A small self-supervised audio encoder (BEST-RQ), trained from scratch.
Model: arch conformer, norm rmsnorm.
Training: 7900 steps, batches of 48.
Data: trained on read English sentences (LibriTTS-R), 15625 training examples, 24.3 epochs.
Rows from block 10, named by matrix and row number. Rows with one number belong to one attention dimension. Each number is 500 + 25 x the weight over the matrix's rms, rounded and kept within 0 to 999. All counts start at 0. Numbers have three digits each.
# q: attention query (model.blocks.10.attn.q.weight, 256x256), inputs 128-191
# k: attention key (model.blocks.10.attn.k.weight, 256x256), inputs 128-191
q.12:474558465498503447499504504478495486506504482509474474479516459552475482513504498489508519459484534517506486517504530520490516504494513514466506558520499434471500463487469522425519563482494448
k.12:507493528488533517471498501489518473464530516522532487535479494551496470473499517523526536499492462463495536508512530500493499524501505471528527517496553468476498503462474494488527505485476515
q.13:501509485499499512529539513517497512505502473467528517487530486518508499488477487509485515510484493492511475521513476502514496485499501502499465522519514511520508516515498519487512488478528464
k.13:504520512485488527501513537509485517518503520503501500527505496493489517490485520514482513498488502521473493497503481491494510520509530523493506491483524510492527511487518484524499474496505525
q.14:512551512527480512509508498532500500463497450479459501498513476521498517522487519522510509534512530500493472465508499516498520502519487480540484520498533520512508479522502519468493556513510458
k.14:504544489459524516504504491495480500470532471507506482476470504489499517487488486513462508504455515504471516480471472510508484495510492506510492483494525513518499482517513538512488479520496521
q.15:499540503506516516510488523505505500475501481483522515514503533488537476505501532508481485441494474520496480477512527527467485515505519474520508485521446505486543480515489512479482541526474491
k.15:489488492498479461512525527503523472483519475506492490472508478485533502504501504466502538510527469524510549505501487519498491537517490462481503503512489478493490521486507505484511525498444467
q.16:501512451527506473500515531505497462500485501517489530496508488511513476465515532499491502474496536532494486501494481464507478501483478502506483500465499465529493485470462487498485526507491488
k.16:546484437556510473518483500517525514489499518512536478489520510481529474526506475515526514530563423498524512494519523552529488501560526438465507520522485458459491509510505495495529546484493478
q.17:467468503551504515494486485502549493481503484562487536467451546491569536502522491472518472526522481503525518461447555490512488522506489495501523481495503498490494501494513555461469559488465539
k.17:497486480475514505508526485501518485468533476496531459492479498467444506542514480473478493494492485521512486509503507501492488482499470475510495480521507473509529517487492507506501511516498537
q.18:534507527468516545518499510484504534466467516491497486504477489495516478494480509507513503491521482476483501479535544477478443509487539523520551493517508466503514476530533473506503449496498507
k.18:498502517489487478515500486482492505487486476511497494494497472454528516525514494486481465494493480534489475509488473486526503508503487534518485503502524510543512513510508474523500467510480497
q.19:528498503508464485505480501533473509472503473482517514517457506497515513488483495528513474495528502509460481448529539531529500484515513559479533527480505517507487513513511476476504532524498452
k.19:491529498518509493515491503506494489531501507504490520479544478503487519502538512477495516496513505519514512520517502493512491496512477498508517488496500484521500516520498512534509498527493533
q.20:477485497496520513494513486497482499535516522530498486488519532523514482501522495508496514521495494506522511518442471467518488516474486484471496492503483511502476513452482489510487521485483495
k.20:503459510484534505506458476508489489516515515489500457548491506520485486508499502500502477498483506520510483489471547487488498480504527460518559501467501523512471499504509491505489489479514494
q.21:525571516557479485511495487490462471509499501488502493533512521522487493506499455523484468510478497511475503526491495530498478442529509560510535508458497509503451512512517515498517493486484511
k.21:497509495505502456505490514552488512517485504496501493478511474512509530488504494528480512479514479512502521497519515522535529504534526519485493494475493467504527502495528498482551486535495497
q.22:483556505510514487502508539513490491448474496478522504484518494546507517495456477501460492466480523510505471496513501542491518519489488503474500535519514511495518488502469505443528529492482471
k.22:543492496472499496493524537504506497507513488508509530483529496541510502482503479515510540496514499466463534519517461543487506501501529478513473497516498469474521479492496499501517501514491493
q.23:511539499485529486492527479483484506485513488450496480527507454486460501454491479501484465541457545475439485518526522469513550522535475468500489534527502544470483492493514467498511489499541497
k.23:523502512479499556485516473493462498534507493523461532473502498523472512524478525456476507473458551494477511485502508492482539476492515501516464456481487513499496493503479509504482491529525472
q.24:511524484502461503502528503511463474480522459509474534462509485495497500500492503510498519542510490487523520493486487466490509490507507509519488498490496479547523528524494470503528534452485447
k.24:480496507489521542475464495477493486502487530512470487523484522527510516506482541521500480524498499454528517492525501502490523459497491502470513514513514509477499479473523522499490499489491535
q.25:464462449504482463512528466502524479548510458520508485458493479519432542527506533482517489509508473514500517526496498474472518499488515498494469471514494433516531492512493487505566515512517562
k.25:465507493495488530499506489518488530486513499456514508515505528524498477468525472515514493553543508473502531510510501482452507475479447555475483520525496495454489469483481475495462543432507499
q.26:494531499515488496515483500494507497459469500489500516489497517490503513466499476525522470499518499493477482492513489531473491479494519528492503543476514474537473498526492501475491493497519489
k.26:508514489496507514515498517531520518485493488502491483515497502513496521484533506531498479493498457484509522540525462482494505533514466526497505504497521460488505506496520490504505483516464518
q.27:524486552473518479515488477497519537450539495474510490491486520505534525541493478483510488520506509454516487471503510516473528528526508508534492492498503502529499524498551547475510486488498511
k.27:496522470477518515463526477473491509527484492505462497494461491519514515479464508479479489475466544538483441493496527503510487491463466544503476468473516551463561477500497563482505533490503522
q.28:508470507508505502493529509523519519506499501494514502489504484486493493489496514478500506515470511518510543507495515476519514493486499528508498488509524486534540518468495486473483492509504501
k.28:508467480518503509474507504492484508540447526497491523491500506493506478490488499499515487475501500481487490514515509497504513510498502523464492505508478476483512509492514511478519513487502485
q.29:509540476436498489538490492483485495501483493451504492542513498515435506517487501509469506487469519487457499500538478536512485515483533496503487541512528497509509510484509491514517504520551476
k.29:495551508535519488498511483508489526494492504505498538465504507529496528466490509505531513487460512488435476502493481517562490524507515506453508513464489504526490490523482515524507500516483487
q.30:504505501496504481485503475506521482482502489512515508521499539501520512509495534514517462475500489539518467458492535516495488514485478491537516512505477503487489484492510556516478531542454505
k.30:501530503516507469527479482478525483479504490484530488472495508457504509518516482479505543521520484497509508475503483515505478491529516460502528511555477455512457468505433483534517532515454487
q.31:503486518502500546535549550491505518473496487486534532518522475539470500495499515513531497523504460533580472521495509485490469485502528530504480453508477486484538508562485458552515492442469532
k.31:515499483531475475506491521480486517497519476491519495489544491472527525509493505500508483545580484480538525501533521503502521535545505515509488499510502470481496476515481489526494490469478475
q.32:497514500496504514474490550500476515484501503502480526520497505503497494476496488484468509514506488480502485466515500506480481445505567487506518486513505493519500511514515500532497495501536485
k.32:523500520452537505503494512533509519514492500497502485503458511522515465503491505479488524501524502512509516496509527519512498480494504524507543443505492446494479504493532480534489517513496505
q.33:535488460483515511540491500501488497491496461522473464497473518500496540490529444517520546551466481466530460508494499513478510463511531474527476482512531533477519477483467504515505504482532520
k.33:470537504507484514505500471482486514510473498474469485465506513463493515471436470499513479538441460510549483505476484448519547505494506524507474522530489521458509472489492518494491505523505499
q.34:477518523478545488453498499498468464478528524522511566517513486469481484503546494491461498534493506492478507488525485481471496504496515477488483523544526498513495463473513491502469499477495515
k.34:517473506465548487530478484501500545504537486523537489545494506534514529531496499486527499493505532493518544499508520495507479476492544512526507453512498504471505509482533501466486549516525486
q.35:471464512513458453508532498480511485494469531528562505516494480501488478513492539481453450493519555465473505502509473492458543484520470490479531557495527490504483485480579481478521465514480546
k.35:449470506455498505512484486472507499475479516530532479521514519537547524430483510483558480503491502489491478497490521507505488509532506494480464546482498518504516484501505503479515518543530500
q.36:489481522500452467507508550488506513522472502463528483507489485528491489480498490498478484478519498515468535510549513500485507499491503560472516517505498529481503471466492521528526533529520542
k.36:505460497489524509497508517487491493520498498530494484524536517459502478494517510486494514473481507530470511524481503501488444517489500516479495522482507515511502499529501488505512501525456521
q.37:484528544528501519493501572507460511471497485474518535541502510483489505491445542494465480487530541471521522462522521514478559484467480481527529516492512505521527529503544522487504476504530458
k.37:482506496476491489479530502507500524515499499469537479505518501526513509493519504483538522497504509539476504484488494557495498495469478509493464464477468460544500499531504485478503556472496527
q.38:477536475552486493509495473518527508516500513481507493504481524516489507531550494531511538464476487536511505496540511532523548513507542523510534485493483501518494471547488482512502528529467523
k.38:480537513505497465473495484473499472499474437502508479460486469482470474516474498500493485483492447489493487530527483480482512507497476489486472508507454543503490487478509501512489512517494497
q.39:524503460533468524508507487480488467533506461487487483502508509501473489457514482489497496468517494550547491490504520488501533513506474516477529514461539506474512481537503475497483490474479543
k.39:493514451538483514499483519490496491480489492526506518520513506487501527490489466504508480491490535475442466461491482526498479515519496514512495535497476531520485492496481500498497489511503476
q.40:523508507531517545482508512536418465507491516478466492509520547488501480515486489497496510469471492497483517541509491495527481460493504594492499491483496525468538474499440445452524489484530499
k.40:533509480511494495512543502537457523464483502490519495474519481512550491458519471486536555514465488508448492504443502475497511503473425549501461465500496531524499520523489528455534539523512496
q.41:495543501513520556501498512469510488466490493482495515518508535474524532528495534509505529504485499488511457493492538508535518475500502501529510474503492464503523514542472516475485508527484487
k.41:487504510511472484493473503485525502511483497502491483498470497507498502499482504531481513497491507526519487514503504502505522499500509491503495478491480532510491470470494541479475519476488497
q.42:488464522473479545477528484496469518498506488509482503497492460464525484499494500489511457493424536544488402495480510488500498514480455489517473526468544513458545533496483485533498437475520508
k.42:492480507477474507499511472481484490517481550529500476517479526487533555492485500509494490522491523468502506468501496500517469487482501502548469491471523487492510499505483462504498483505538499
q.43:495495489529500487483491540480491480476512483501488507538497517511481529471458486537490478452525512515481505506513497509508520464505490474525531482456468495487508500483510504492495477474502481
k.43:547507480482487543516514532484495492500507525478499497536501509541517524476506502480518526493523529499467506509522502510493459499505471506486492478533481524498471484496547495471504528496515520
q.44:508479494478493473499505480550485497487491503522516493506517499560501529526505503443470507539528487477516485531491502486512502462534526453507508485548504455495493487477509495498539494500483514
k.44:494504520479513514486481489501539539515529481501484526499462481488486477496486511513477484530552518472496529489516515479478526495509519526493539469535512498452445493474496505503506516517493497
q.45:523534515481533484495491506509489471483492512499487524499494471466506497535523511513508476491491494476510515490504513520503492497506499483506515489495471516497512505470507526503498523500489484
k.45:500488498467514512521475473499484496508499481518507476513498482514523518517522503501475523507485513518507504486459508498506495497491481498492496532492521507498522505507492502483554492482487478
q.46:524536488569507512492501497519484499513525502436483481529496520480514478529489504515517534427470498542490496506500505479536495509486492532507524498446482504514514478499458497450475495524464514
k.46:536522455512514481495517532499468465511476501475503491479475479486470511530501486489479525497509489511459507478512497492487478484521475475546475470508499496560532467466492528497508485520524470
q.47:489499509440470476515511456527528519520499514534473480482515476502494484519546507461518499533496499509505492556479506520536486503490496496507510512487552481483503522487485477526508498498518499
k.47:494494518510495524469510491547477546529517516527502521487514494461517517509498531517501466501536496486485485512512483515516507499503526495517523524503494473475481539500458451521492492497498476
q.48:468532520461518475493490495512503512457498512489533485482532518469491483486483484527522494527486502475498541510501473487501511457492481504511485504513503496519521501468535503493483534484471518
k.48:484500485489484489498488471484516485527469460470528478471519499509494516518458484495541483491515512525530521533528473524503524517488512482524445480489516507492473516502518477475503492487546507
q.49:496484491529478473506480500502503492484531492483526515510478462519497503491509482526471507455516544532480494461550479504457495510520493504491501499510513485491454503506551516545499485514503491
k.49:488498512442500474515505523492536476512468502512509498525482500488481478466496494458472491470521506493480479495551522502502479514511495479498536495473473466530520480515539511523491509537494492
q.50:476491519550449547552514524494515500494515468502495452529515475494502524513470497482499480467520503469451457546487517538502480502548486543467468518485522512464495514589469529482542515533519525
k.50:533467460537516505486483514514458508467518551494465493512490525499526490458514481506535499541465478527480495500479541465531511489476465520478466501493503535470454526497489538471484457501510524
q.51:455519450498474458557523490496518517519486449499567474497488488532516520478503499460512490484515500470516473553500512507508500537538503530485495515490492489485451500531471500475533527568475502
k.51:437495511520501465503494508485491481500529473509442486466506492455472514479509518498449449496488488486486475531519472478459516534521542491483545528449475556464464492497503517503479511524474508
q.52:527524500497579521470487503482487472483510494492487521493511561452474506493459463504575506505453497503514500432490520484532463504440525507546455519479502516501570501508457501500467489463511474
k.52:458511457491459489487503453513454489488459502479494499518491502490468499534500492533508514521471497526549497483461476513503520485502436509483528497499504505513512500531483471474465499460524520
q.53:529514483467536468463478469512558480460522474505474484495503509491476486493521464508556510491479438540580492536486476472545495501485508474463498465499517504471499506513508510513458522505525488
k.53:497506493508516524472487482506504487507491488465488506534444477500496512516480505497513518502498539539512505531543459530493523490531461500503500505529515514465469506478484465517513511519519485
q.54:515521480490541480497456549464542500511525479524542540491482510520508510528498508500530490534518493486554515495521475503476496506492507461512517487529481439548454537480527540546525532510491466
k.54:475506522507500516479466531506531501514536510456507524524523480491477480529507514471468462487477523535517491522532493551466505504500522502445503496495489486507524509510521496511492531470498515
q.55:522542538485521496498480516530524513487507518482455493529516503467483451488507484546532516493496480519486553527530508546503473485515536506508499486510502514503543503491484507503497526502477503
k.55:510521487467517509494497506527463517533464480513514490515481495505493480522485534514507480491486524497521535566482490474506519496482520481488504479490519529498474519493517473509503527503483501
q.56:507496485506519475463489470480506497489517516507516519484500541491500516470491452470527491485484484538522468461501492449495524515476495480476471512465509548504517501487509511500475480465487541
k.56:486502477517475505505505468461505504501475491488485513464497534496481555521510504515484479496523534486518480491515477495514475470523498482509490504521471504515498477531485503533489468476521486
q.57:473452510481500511488525489533488498523502504528483523470508440508466488527536500471490497519497517511478472476509519474500495520497487467510516504495511500487500488482485484541496455504478528
k.57:505488521481501490553442488497534491500515534551499523501498521499515449543517523495508465521546477485534509458486502470500489474484532513502520504515494472488539509477522507512473492517491500