A small self-supervised audio encoder (BEST-RQ), trained from scratch.
Model: arch conformer, activation gelu, width 256.
Training: 7900 steps, batches of 48.
Data: trained on read English sentences (LibriTTS-R), 15625 training examples.
Rows from block 6 of a small self-supervised audio encoder (BEST-RQ), named by matrix and row number. Rows with one number belong to one neuron. Each number is 128 + 32 x the weight over its row's rms, rounded and kept within 0 to 255. All counts start at 0. Numbers have three digits each.
After each neuron's rows are labels from the 100 clips, of 14976, where the neuron reaches its highest value: "top examples" is what is common among them. Only what is clearly more common there than usual is listed. The data: read English sentences (LibriTTS-R). In brackets: how many of the 100, against the usual share in percent.
# fc1: first MLP up (model.blocks.6.ff1.fc1.weight, 768x256), inputs 172-255
# fc2: first MLP down (model.blocks.6.ff1.fc2.weight, 256x768, transposed), outputs 172-255

fc1.9:063100057147164196105099090204107171088140126101115154173102148089109117117173072122139147104067171109093136102134149127184105070123160174126107150076111141121131155123170149098153148122128174088086059163141152153119118083176111160130138140098133167155
fc2.9:114124165134164085160190133152155167107088127082095162039137176074197118107092110152088137157142114156097139180171166134128118139109152114155112119202149158136111135121186101178143116159078156121119171126093070105088124143103107207143160144168177159132
top examples: voice: male (91 vs 47.7)

fc1.699:141088087150150179164077139078125212162188189103127082078145140158077081079143128125111150128181120079138200117117113172098090089150123134170159173094161130063124116151151094110116079159090145160116151130069142059149098088151109126122163175155148119120
fc2.699:145063104091150087102101169141179144108223135110151133175114173130160095132126104086129099111129075118123158137131156111151083119219123106085109176084076138093162135121117159131146092124151122143170164146095143101140151105107072132118134192136092131122
top examples: voice: male (99 vs 47.7)

fc1.376:114109137159161113136129098140139128093142173123139121122180189119055114117155075098077111145159104130157109108162105149074114161138114120101173113115132129099119125139170126132163118118080114130095149115124092064109066101145195087158157161078158163126
fc2.376:090134078159074150121145179157086057118066095113097096057075104074152142153096172139117155098174130124120103149152115121160199178139062167123124194189106124115126095146149098135183118096128135203142119106107077146055128113110132147115131136186095138148
top examples: voice: male (77 vs 47.7)

fc1.400:138126124119089170116150101106079093088104197169141205101138083123153110154130067108059106130142127171091091115092159127138140174099129124101101150157063144105138102120182124105134158179061173134145176077157137160151107108139122094115088127112089114119
fc2.400:134129142103193163114177073134096118138110127195171112075163114121136090102114109118146114120055137182138065058134136138141157138125206105126092103129173153087139190158152073100143114122136111132159060159101108163125145122153174108115143160140122080091
top examples: voice: female (100 vs 52.3)

fc1.167:115047102143117119083130176128161147132150093202129078090144159126076113122090170180134144131123076111155166131103127142144122088157203135176170143086141152146133089095130089099132073095153167164101142139089144075134144141133141090173148145154152105136
fc2.167:144110097129128118058137178147102172094136119117113133138146140174101148103170166129185067108099106093156124094076139144145066112128113170136163144058132152106178097141177102106106037145162151165106131086182152078134116123086114118112169148163142150117
top examples: voice: male (87 vs 47.7)

fc1.303:137091096140113135050101154115118196117126148103080068100138185125085101103162160126125109125108066103102147102134124128119141156154160137180129214097146154118157153128155137153090116134144130140120148112081162119159039111110134160154160169154129103119
fc2.303:114084125045122147085111153110194100114131126179149110129104173157142099144113088075164105131100134107161187151134151061109081121170124107128165185099120125104136107131144147114101129216110169145114161133191120093105159119097114100181126100115105169145
top examples: voice: male (99 vs 47.7)

fc1.216:128141110134124133125101200100114086125142111223143082090107147112125104101127122109119126132144089093099122143137114189119183153114098142133123128120108128089090088104150125095122134179116104123169132096132116154098163150076055185100109112102160142092
fc2.216:155140061159093119185115081078097132107128171120102156106142152128170108133130154148100172138150099123099137116147106078107060200075127151170137100137165126157184111162093099086141166141148178130094123119057115132164121139122118123069140070129182116142
top examples: voice: male (91 vs 47.7)

fc1.343:185139136146185137154167051157111116164108151160089148174126138063157086106169108110104147090114097150146113125090144137130120182163137175155077159178067148113125088114117129108204112159125074168119147181112120094077115144155119138137121089147125140133
fc2.343:188173067153142073147133097114165109124129091134116139161192170146120141129097113122147146091103152142138107120073097099134184116122144153115097143126091161107105096101169100162145127136083115075165096148127138121133103152138122103137079148118136122124
top examples: voice: female (90 vs 52.3)

fc1.678:140146133147113106149116109086091133128092136102078103105130094078129129119140176123136140090137100156159157078096131102099095098163145189110177205126063120104130060119176142146125109121107115140126137107115091090115061110103146172129135088171132167101
fc2.678:165132112165092126147100147147082154135109192213138087158126076103105087154178093135121192111166113188156107135125143089109151184085142122197165134077185083101162107108132068158077107106134091184136176141092103105106130138117118145105123106131166130137
top examples: voice: male (91 vs 47.7)

fc1.715:119098087166107161082129113139105050119127165171104172122120122129124092147144103067075129129116163139166101131095090127167134198139092161169097086173139152141110150114159127119153169093086148088210152131105135099156125144130055167115107088160138175193
fc2.715:124140153159128104163171107169109103109085138121107165099164099055132159121136086123143108154129137073079055140114127139173114124134168149118138117174135161068164149102100155064111127129144133098118151154132174142162147155211195156156085153115122109116
top examples: voice: female (91 vs 52.3)

fc1.285:150168145152090124100077086143091074102059118123151124161215126072099084111124123132084143130092111140116082108127154136124181182161140168117170035135093137100129091132166089150176082133096104123159153155121128123121150132134101177139070126120122141139
fc2.285:176153177141150103157124088142095135087108149144075079102149120115141127100057103163128128099176159180120052111149139102112137119123104114067092148154131147151111188105124154174155161124115113078142136124152079152169087128172171128119157109102121148102
top examples: voice: female (98 vs 52.3)

fc1.330:122097125153164136168103162117183122118128136118083082126115188134155083101145097120111148176158072102158193151063046097113123173137070101106097138099097081077138159097174040093166111074131111112140181110097128087142147114175152132209150130178138088107
fc2.330:074161119126164185155164119066122139109117104086088174114088116100091115149154118130155133188183104078121120099098084118089110168182136148130099136116166139187100145141133142148140089092101156143138146111154119157155099173117109105192137160136096078128
top examples: voice: male (82 vs 47.7)

fc1.740:140062196129080140138128122163192169139100086125110126140157152102150099115158102181095127069127130125102125117144143112073056169130122194117120119109146116128149098171142139166105118147095112194133184124153163118148069092147134074142115087117112098074
fc2.740:099121098126135103158133185065119113092132142147165056116123134179083141109163107076156150115125137159155098127103139130081130091085105110162142154115108132126153103133167096123149081108120149145038147041100132108176156095065140103089091142127179138109
top examples: voice: male (83 vs 47.7)

fc1.122:073107117167142119141217120129134104148126116137135128091128123113125124106143104102102060135145140191151133139061122098095138138134089100072105094117113156117173129104131095181137131189132066115087102122181124089115118121146185119146180130130170107173
fc2.122:128104150104132136126106072081149166064094124125089127103128121131159152128134120108171150113127138080115156136103087093108112145158106150131065156110140192163130124101096143030139094093123112200104132104140133170167189105089133088127118136124101171097
top examples: voice: male (88 vs 47.7)

fc1.545:139102166115101218178091129143087166104145147079147157165136148123124128135097059133131139109117124173141124174183126121163097108114123108148157114127075172131203112057080087155150103137146148154123129152135130160126164116203138191113111150126112128134
fc2.545:125137135180134101136078141068111111070142143154121127070119081124155151158148077143114123101090162112122170098118137106115123180107109154156137159078175172178133162173160150158109071126125123095130095075091119058136136123092122160104095105140068084122
top examples: voice: male (95 vs 47.7)

fc1.526:121127132144144180117079119086147101131141193121168174083186149125118061110149090079066083115149079147138153077074116146151064060132148105108086112084178102141105140186172100092123078094066162074162160067145113086123109100099109145115126086167093094138
fc2.526:108069119113155119131112155165131164123091135103132139142111145138100135144093074115101103103032163136129107108147146129176124106151165144118069108115121157113144127179172135167115157090178083174156201125129154103095125134173154109138155181088087083138
top examples: voice: male (84 vs 47.7)

fc1.750:127155190105129127124139039176122122129084123146085155171124140090121130125167124169106195115133115129140124138108150112082099147174163172131141131133126107115144064098130133074119103122126047122108173150121132101100076132177119117144127044147177164093
fc2.750:128131146113117082165092120136193129124101092154100104142141102095141128166100084094173116104102116192152071152045220060088097123114101131168146116138113114151153136170113153206154119115098090093093084191155092179158101126174097133129085061090150140097
top examples: voice: male (81 vs 47.7)

fc1.247:128092161154117118117036122104117221110161162085159123112090146090096034102196132127124158107134175100074135095110150119091133129168132158154124151162168156164109157064156147094118092146108133163097137148104143076142105155152089093165099152104181131102
fc2.247:094072160103141094131155146159148138111149163091123118079108167115163105117127078163162143119144160088146089100097119121107097131173100108116100151080161136096152143143128082155134136084139106134115138137128082082131150149076094157110164185117134102130
top examples: voice: male (99 vs 47.7)

fc1.314:199170140133100152150096078144120107136068138107100159131113174096117088122157124108122140128099072186185113144078125160143159144159134210168137079160089105150090091111131126105166100148109076127158161217099132143116094130194071145159124109128157150174
fc2.314:138104111129144046124104103059124095167083090122070134116167104152134124143136084149165146113133145103142114134064127179101110185114106170144072134110113176104068141097135151141134134122125115050123130113069111120089140127155130135116097089130199121098
top examples: voice: female (100 vs 52.3)

fc1.443:111101123108162147119103179116085062043117183122088129135127129151112195094193135118166122152138099088133134107153114144183142130172079103155147186103163085103167149155134076151138117103086098099158131072119194128073127141139196119137152123187162132133
fc2.443:110131137185107119131178105177178137091151160098108149079109136107124111097156136106085194099107103123113109120101118115105091154176100077096098076095101088180117103146154108084121083132109139164139139148099096130172088167173126121106115154168133143123
top examples: voice: male (85 vs 47.7)

fc1.423:135110186148085130148079121097139162080117067184128120087096136088090088093181109060095079105158088106086108087104104151130157104089141167100097116076100110188134143117186106134131155149167167103064165084112168067116116117158182135150167132162146123131
fc2.423:160075066134085113138119113118115172140165126060122090122170107077118110132082117154102131090132153103122145082135136139163062071138124115125202161100084139142119164126128194118141119122150166151088137070033065132167118098065138150171138110103153131104
top examples: voice: male (99 vs 47.7)

fc1.439:126120124148098104124153153122109141094114069082118060128150155103167083104193219121146189103151109176118096157122130109176152134172145110176136134103033118134186151078128088142128131166143089118115106185126144100110097069170118181199145107122132149135
fc2.439:133149133064109138149159163177138172142165141130111165112129165079128149196109103101127204155111090129127120137098159092036149129118155071139118122117157122137080207049120081152160161107102094120170113139141093048185094090130062150122087123136114095109
top examples: voice: male (83 vs 47.7)

fc1.613:079069070159107094099121164061154148131140138169156127106123121135134141119151079083119097096125111140161134099127100102083116062130126110128161095079174175125166170132191169101121156198086112153143114112134138073114147135139167087141105126119149090137
fc2.613:104125055211121202127121082194138101156128101125099102139128131143092162107092108133148165171134129129164148120165179137115081141135087086187135132136146140167090106149163193122072116134112099133090168127106134115125169123121126126151162161087071126151
top examples: voice: male (99 vs 47.7)

fc1.641:160117142135142196125126123095172128139157201105159110104099143099163128149142070141054101090114093176080123125114089128199112111100166097127069132105163175148126147088124178103084107197146157079186141170081112138151114090150136077158165101167101121113
fc2.641:092096101110142124097165162090174130131157108136158138125101081142139148111148090116121111120120081155149125136089105129072130123172099155082122101064099163144087141162172135048108137076113134156101186148151171166116159120124105072142181211129109117114
top examples: voice: male (78 vs 47.7)

fc1.347:083092126197130130082096141057160145095093127145098075079135162184137143099080129097107159108115146089111122107145094076047124147181177128187169109144131089084170087137175117127135157164149107151107099126118161079112111112166102171163105179099138140072
fc2.347:050074156122166117126191151108181121133207098110164113035137130121113128118140113110171140056104167125160086147107129102059106160124132072143127092097159147124169155134193098154157118093180099173127135079118132138107117089165118130167103141180095105121
top examples: voice: male (99 vs 47.7)

fc1.399:136135148137112104128122055140154131147118123120116160117162118127111119168146131150119108158114113138080127202115112108135132155255120101144060096129066162119142131121172135138152118169125145187115166060076107089100160069114191095178134154110101148140
fc2.399:147106085118064174167129098126099135180121121184171091130115147134150152112101123153156119092119184085101096078132131114125184138095090140110194177109143141098151078138089103102144202155110103087123116167141152137132182112145153104145125175144091093128
top examples: voice: male (75 vs 47.7)

fc1.284:140113130165125137198079107082126123109183074138069120032152142093174130115102122166100110113154160106125133115163157080112080233169094096185109149102110104079179135133125099140122143116100115140170171116146116050090105188111096120127118131160109128115
fc2.284:172159140135113202104135133173126162123109180078165113193093126079107114143188117127097151125103106175127119149149155159140127134125169160135120135106101155189151152111128153094214110105160117091113096098108128065134151061172129170175077190119134127182
top examples: voice: male (98 vs 47.7)

fc1.237:162169150134083107156091160161122152113126067146112084075109109154109137083153055143108148110163105148174110114141138116080073101151173126177132083097140136143139163127154105218113117162109125087126120164157176140144152146120143090125171139151151110160
fc2.237:111096209130126165122164171150107122103132135163104147124119130087140119151172163138137197107151178136074149128123092171083129129143061160101103103133141134103173094077154202144136127125148131112139100095141134130099134108086132126077156132113096138125
top examples: voice: male (98 vs 47.7)

fc1.539:188107151173123111139106072190142141111090132177140138154159100125131116059127108099176120112168110172122053147160155140070135158141200196157146120128105105124088120138160116132155162124094134090106111176056165144128211143117116113122168137178105130140
fc2.539:122139121167122078122161094136085135137145127083132105152161181180118143144103120107068102191103197113196150074065161144083143166116065131109086167116090124139158115076136097059108176102144183063112120195126075203156115082076132107118084155172153142113
top examples: voice: female (91 vs 52.3)

fc1.93:052169131129162156158146095032120197085196158094180107109146160110097172089099131122167122190110134118143081123082183111166190113147107141168191078097156096104205113125134142135147142108144174086090155169173087105098094141123142162214098103155139142110
fc2.93:093108194137135134086163128099126153083083165123116138086121150061145058157159102105110148101092136126114170094141164083055129141139154144145128201092140128093143165104168103131169132123096080166096059093048144067128118146148115145135111140134123165061
top examples: voice: male (98 vs 47.7)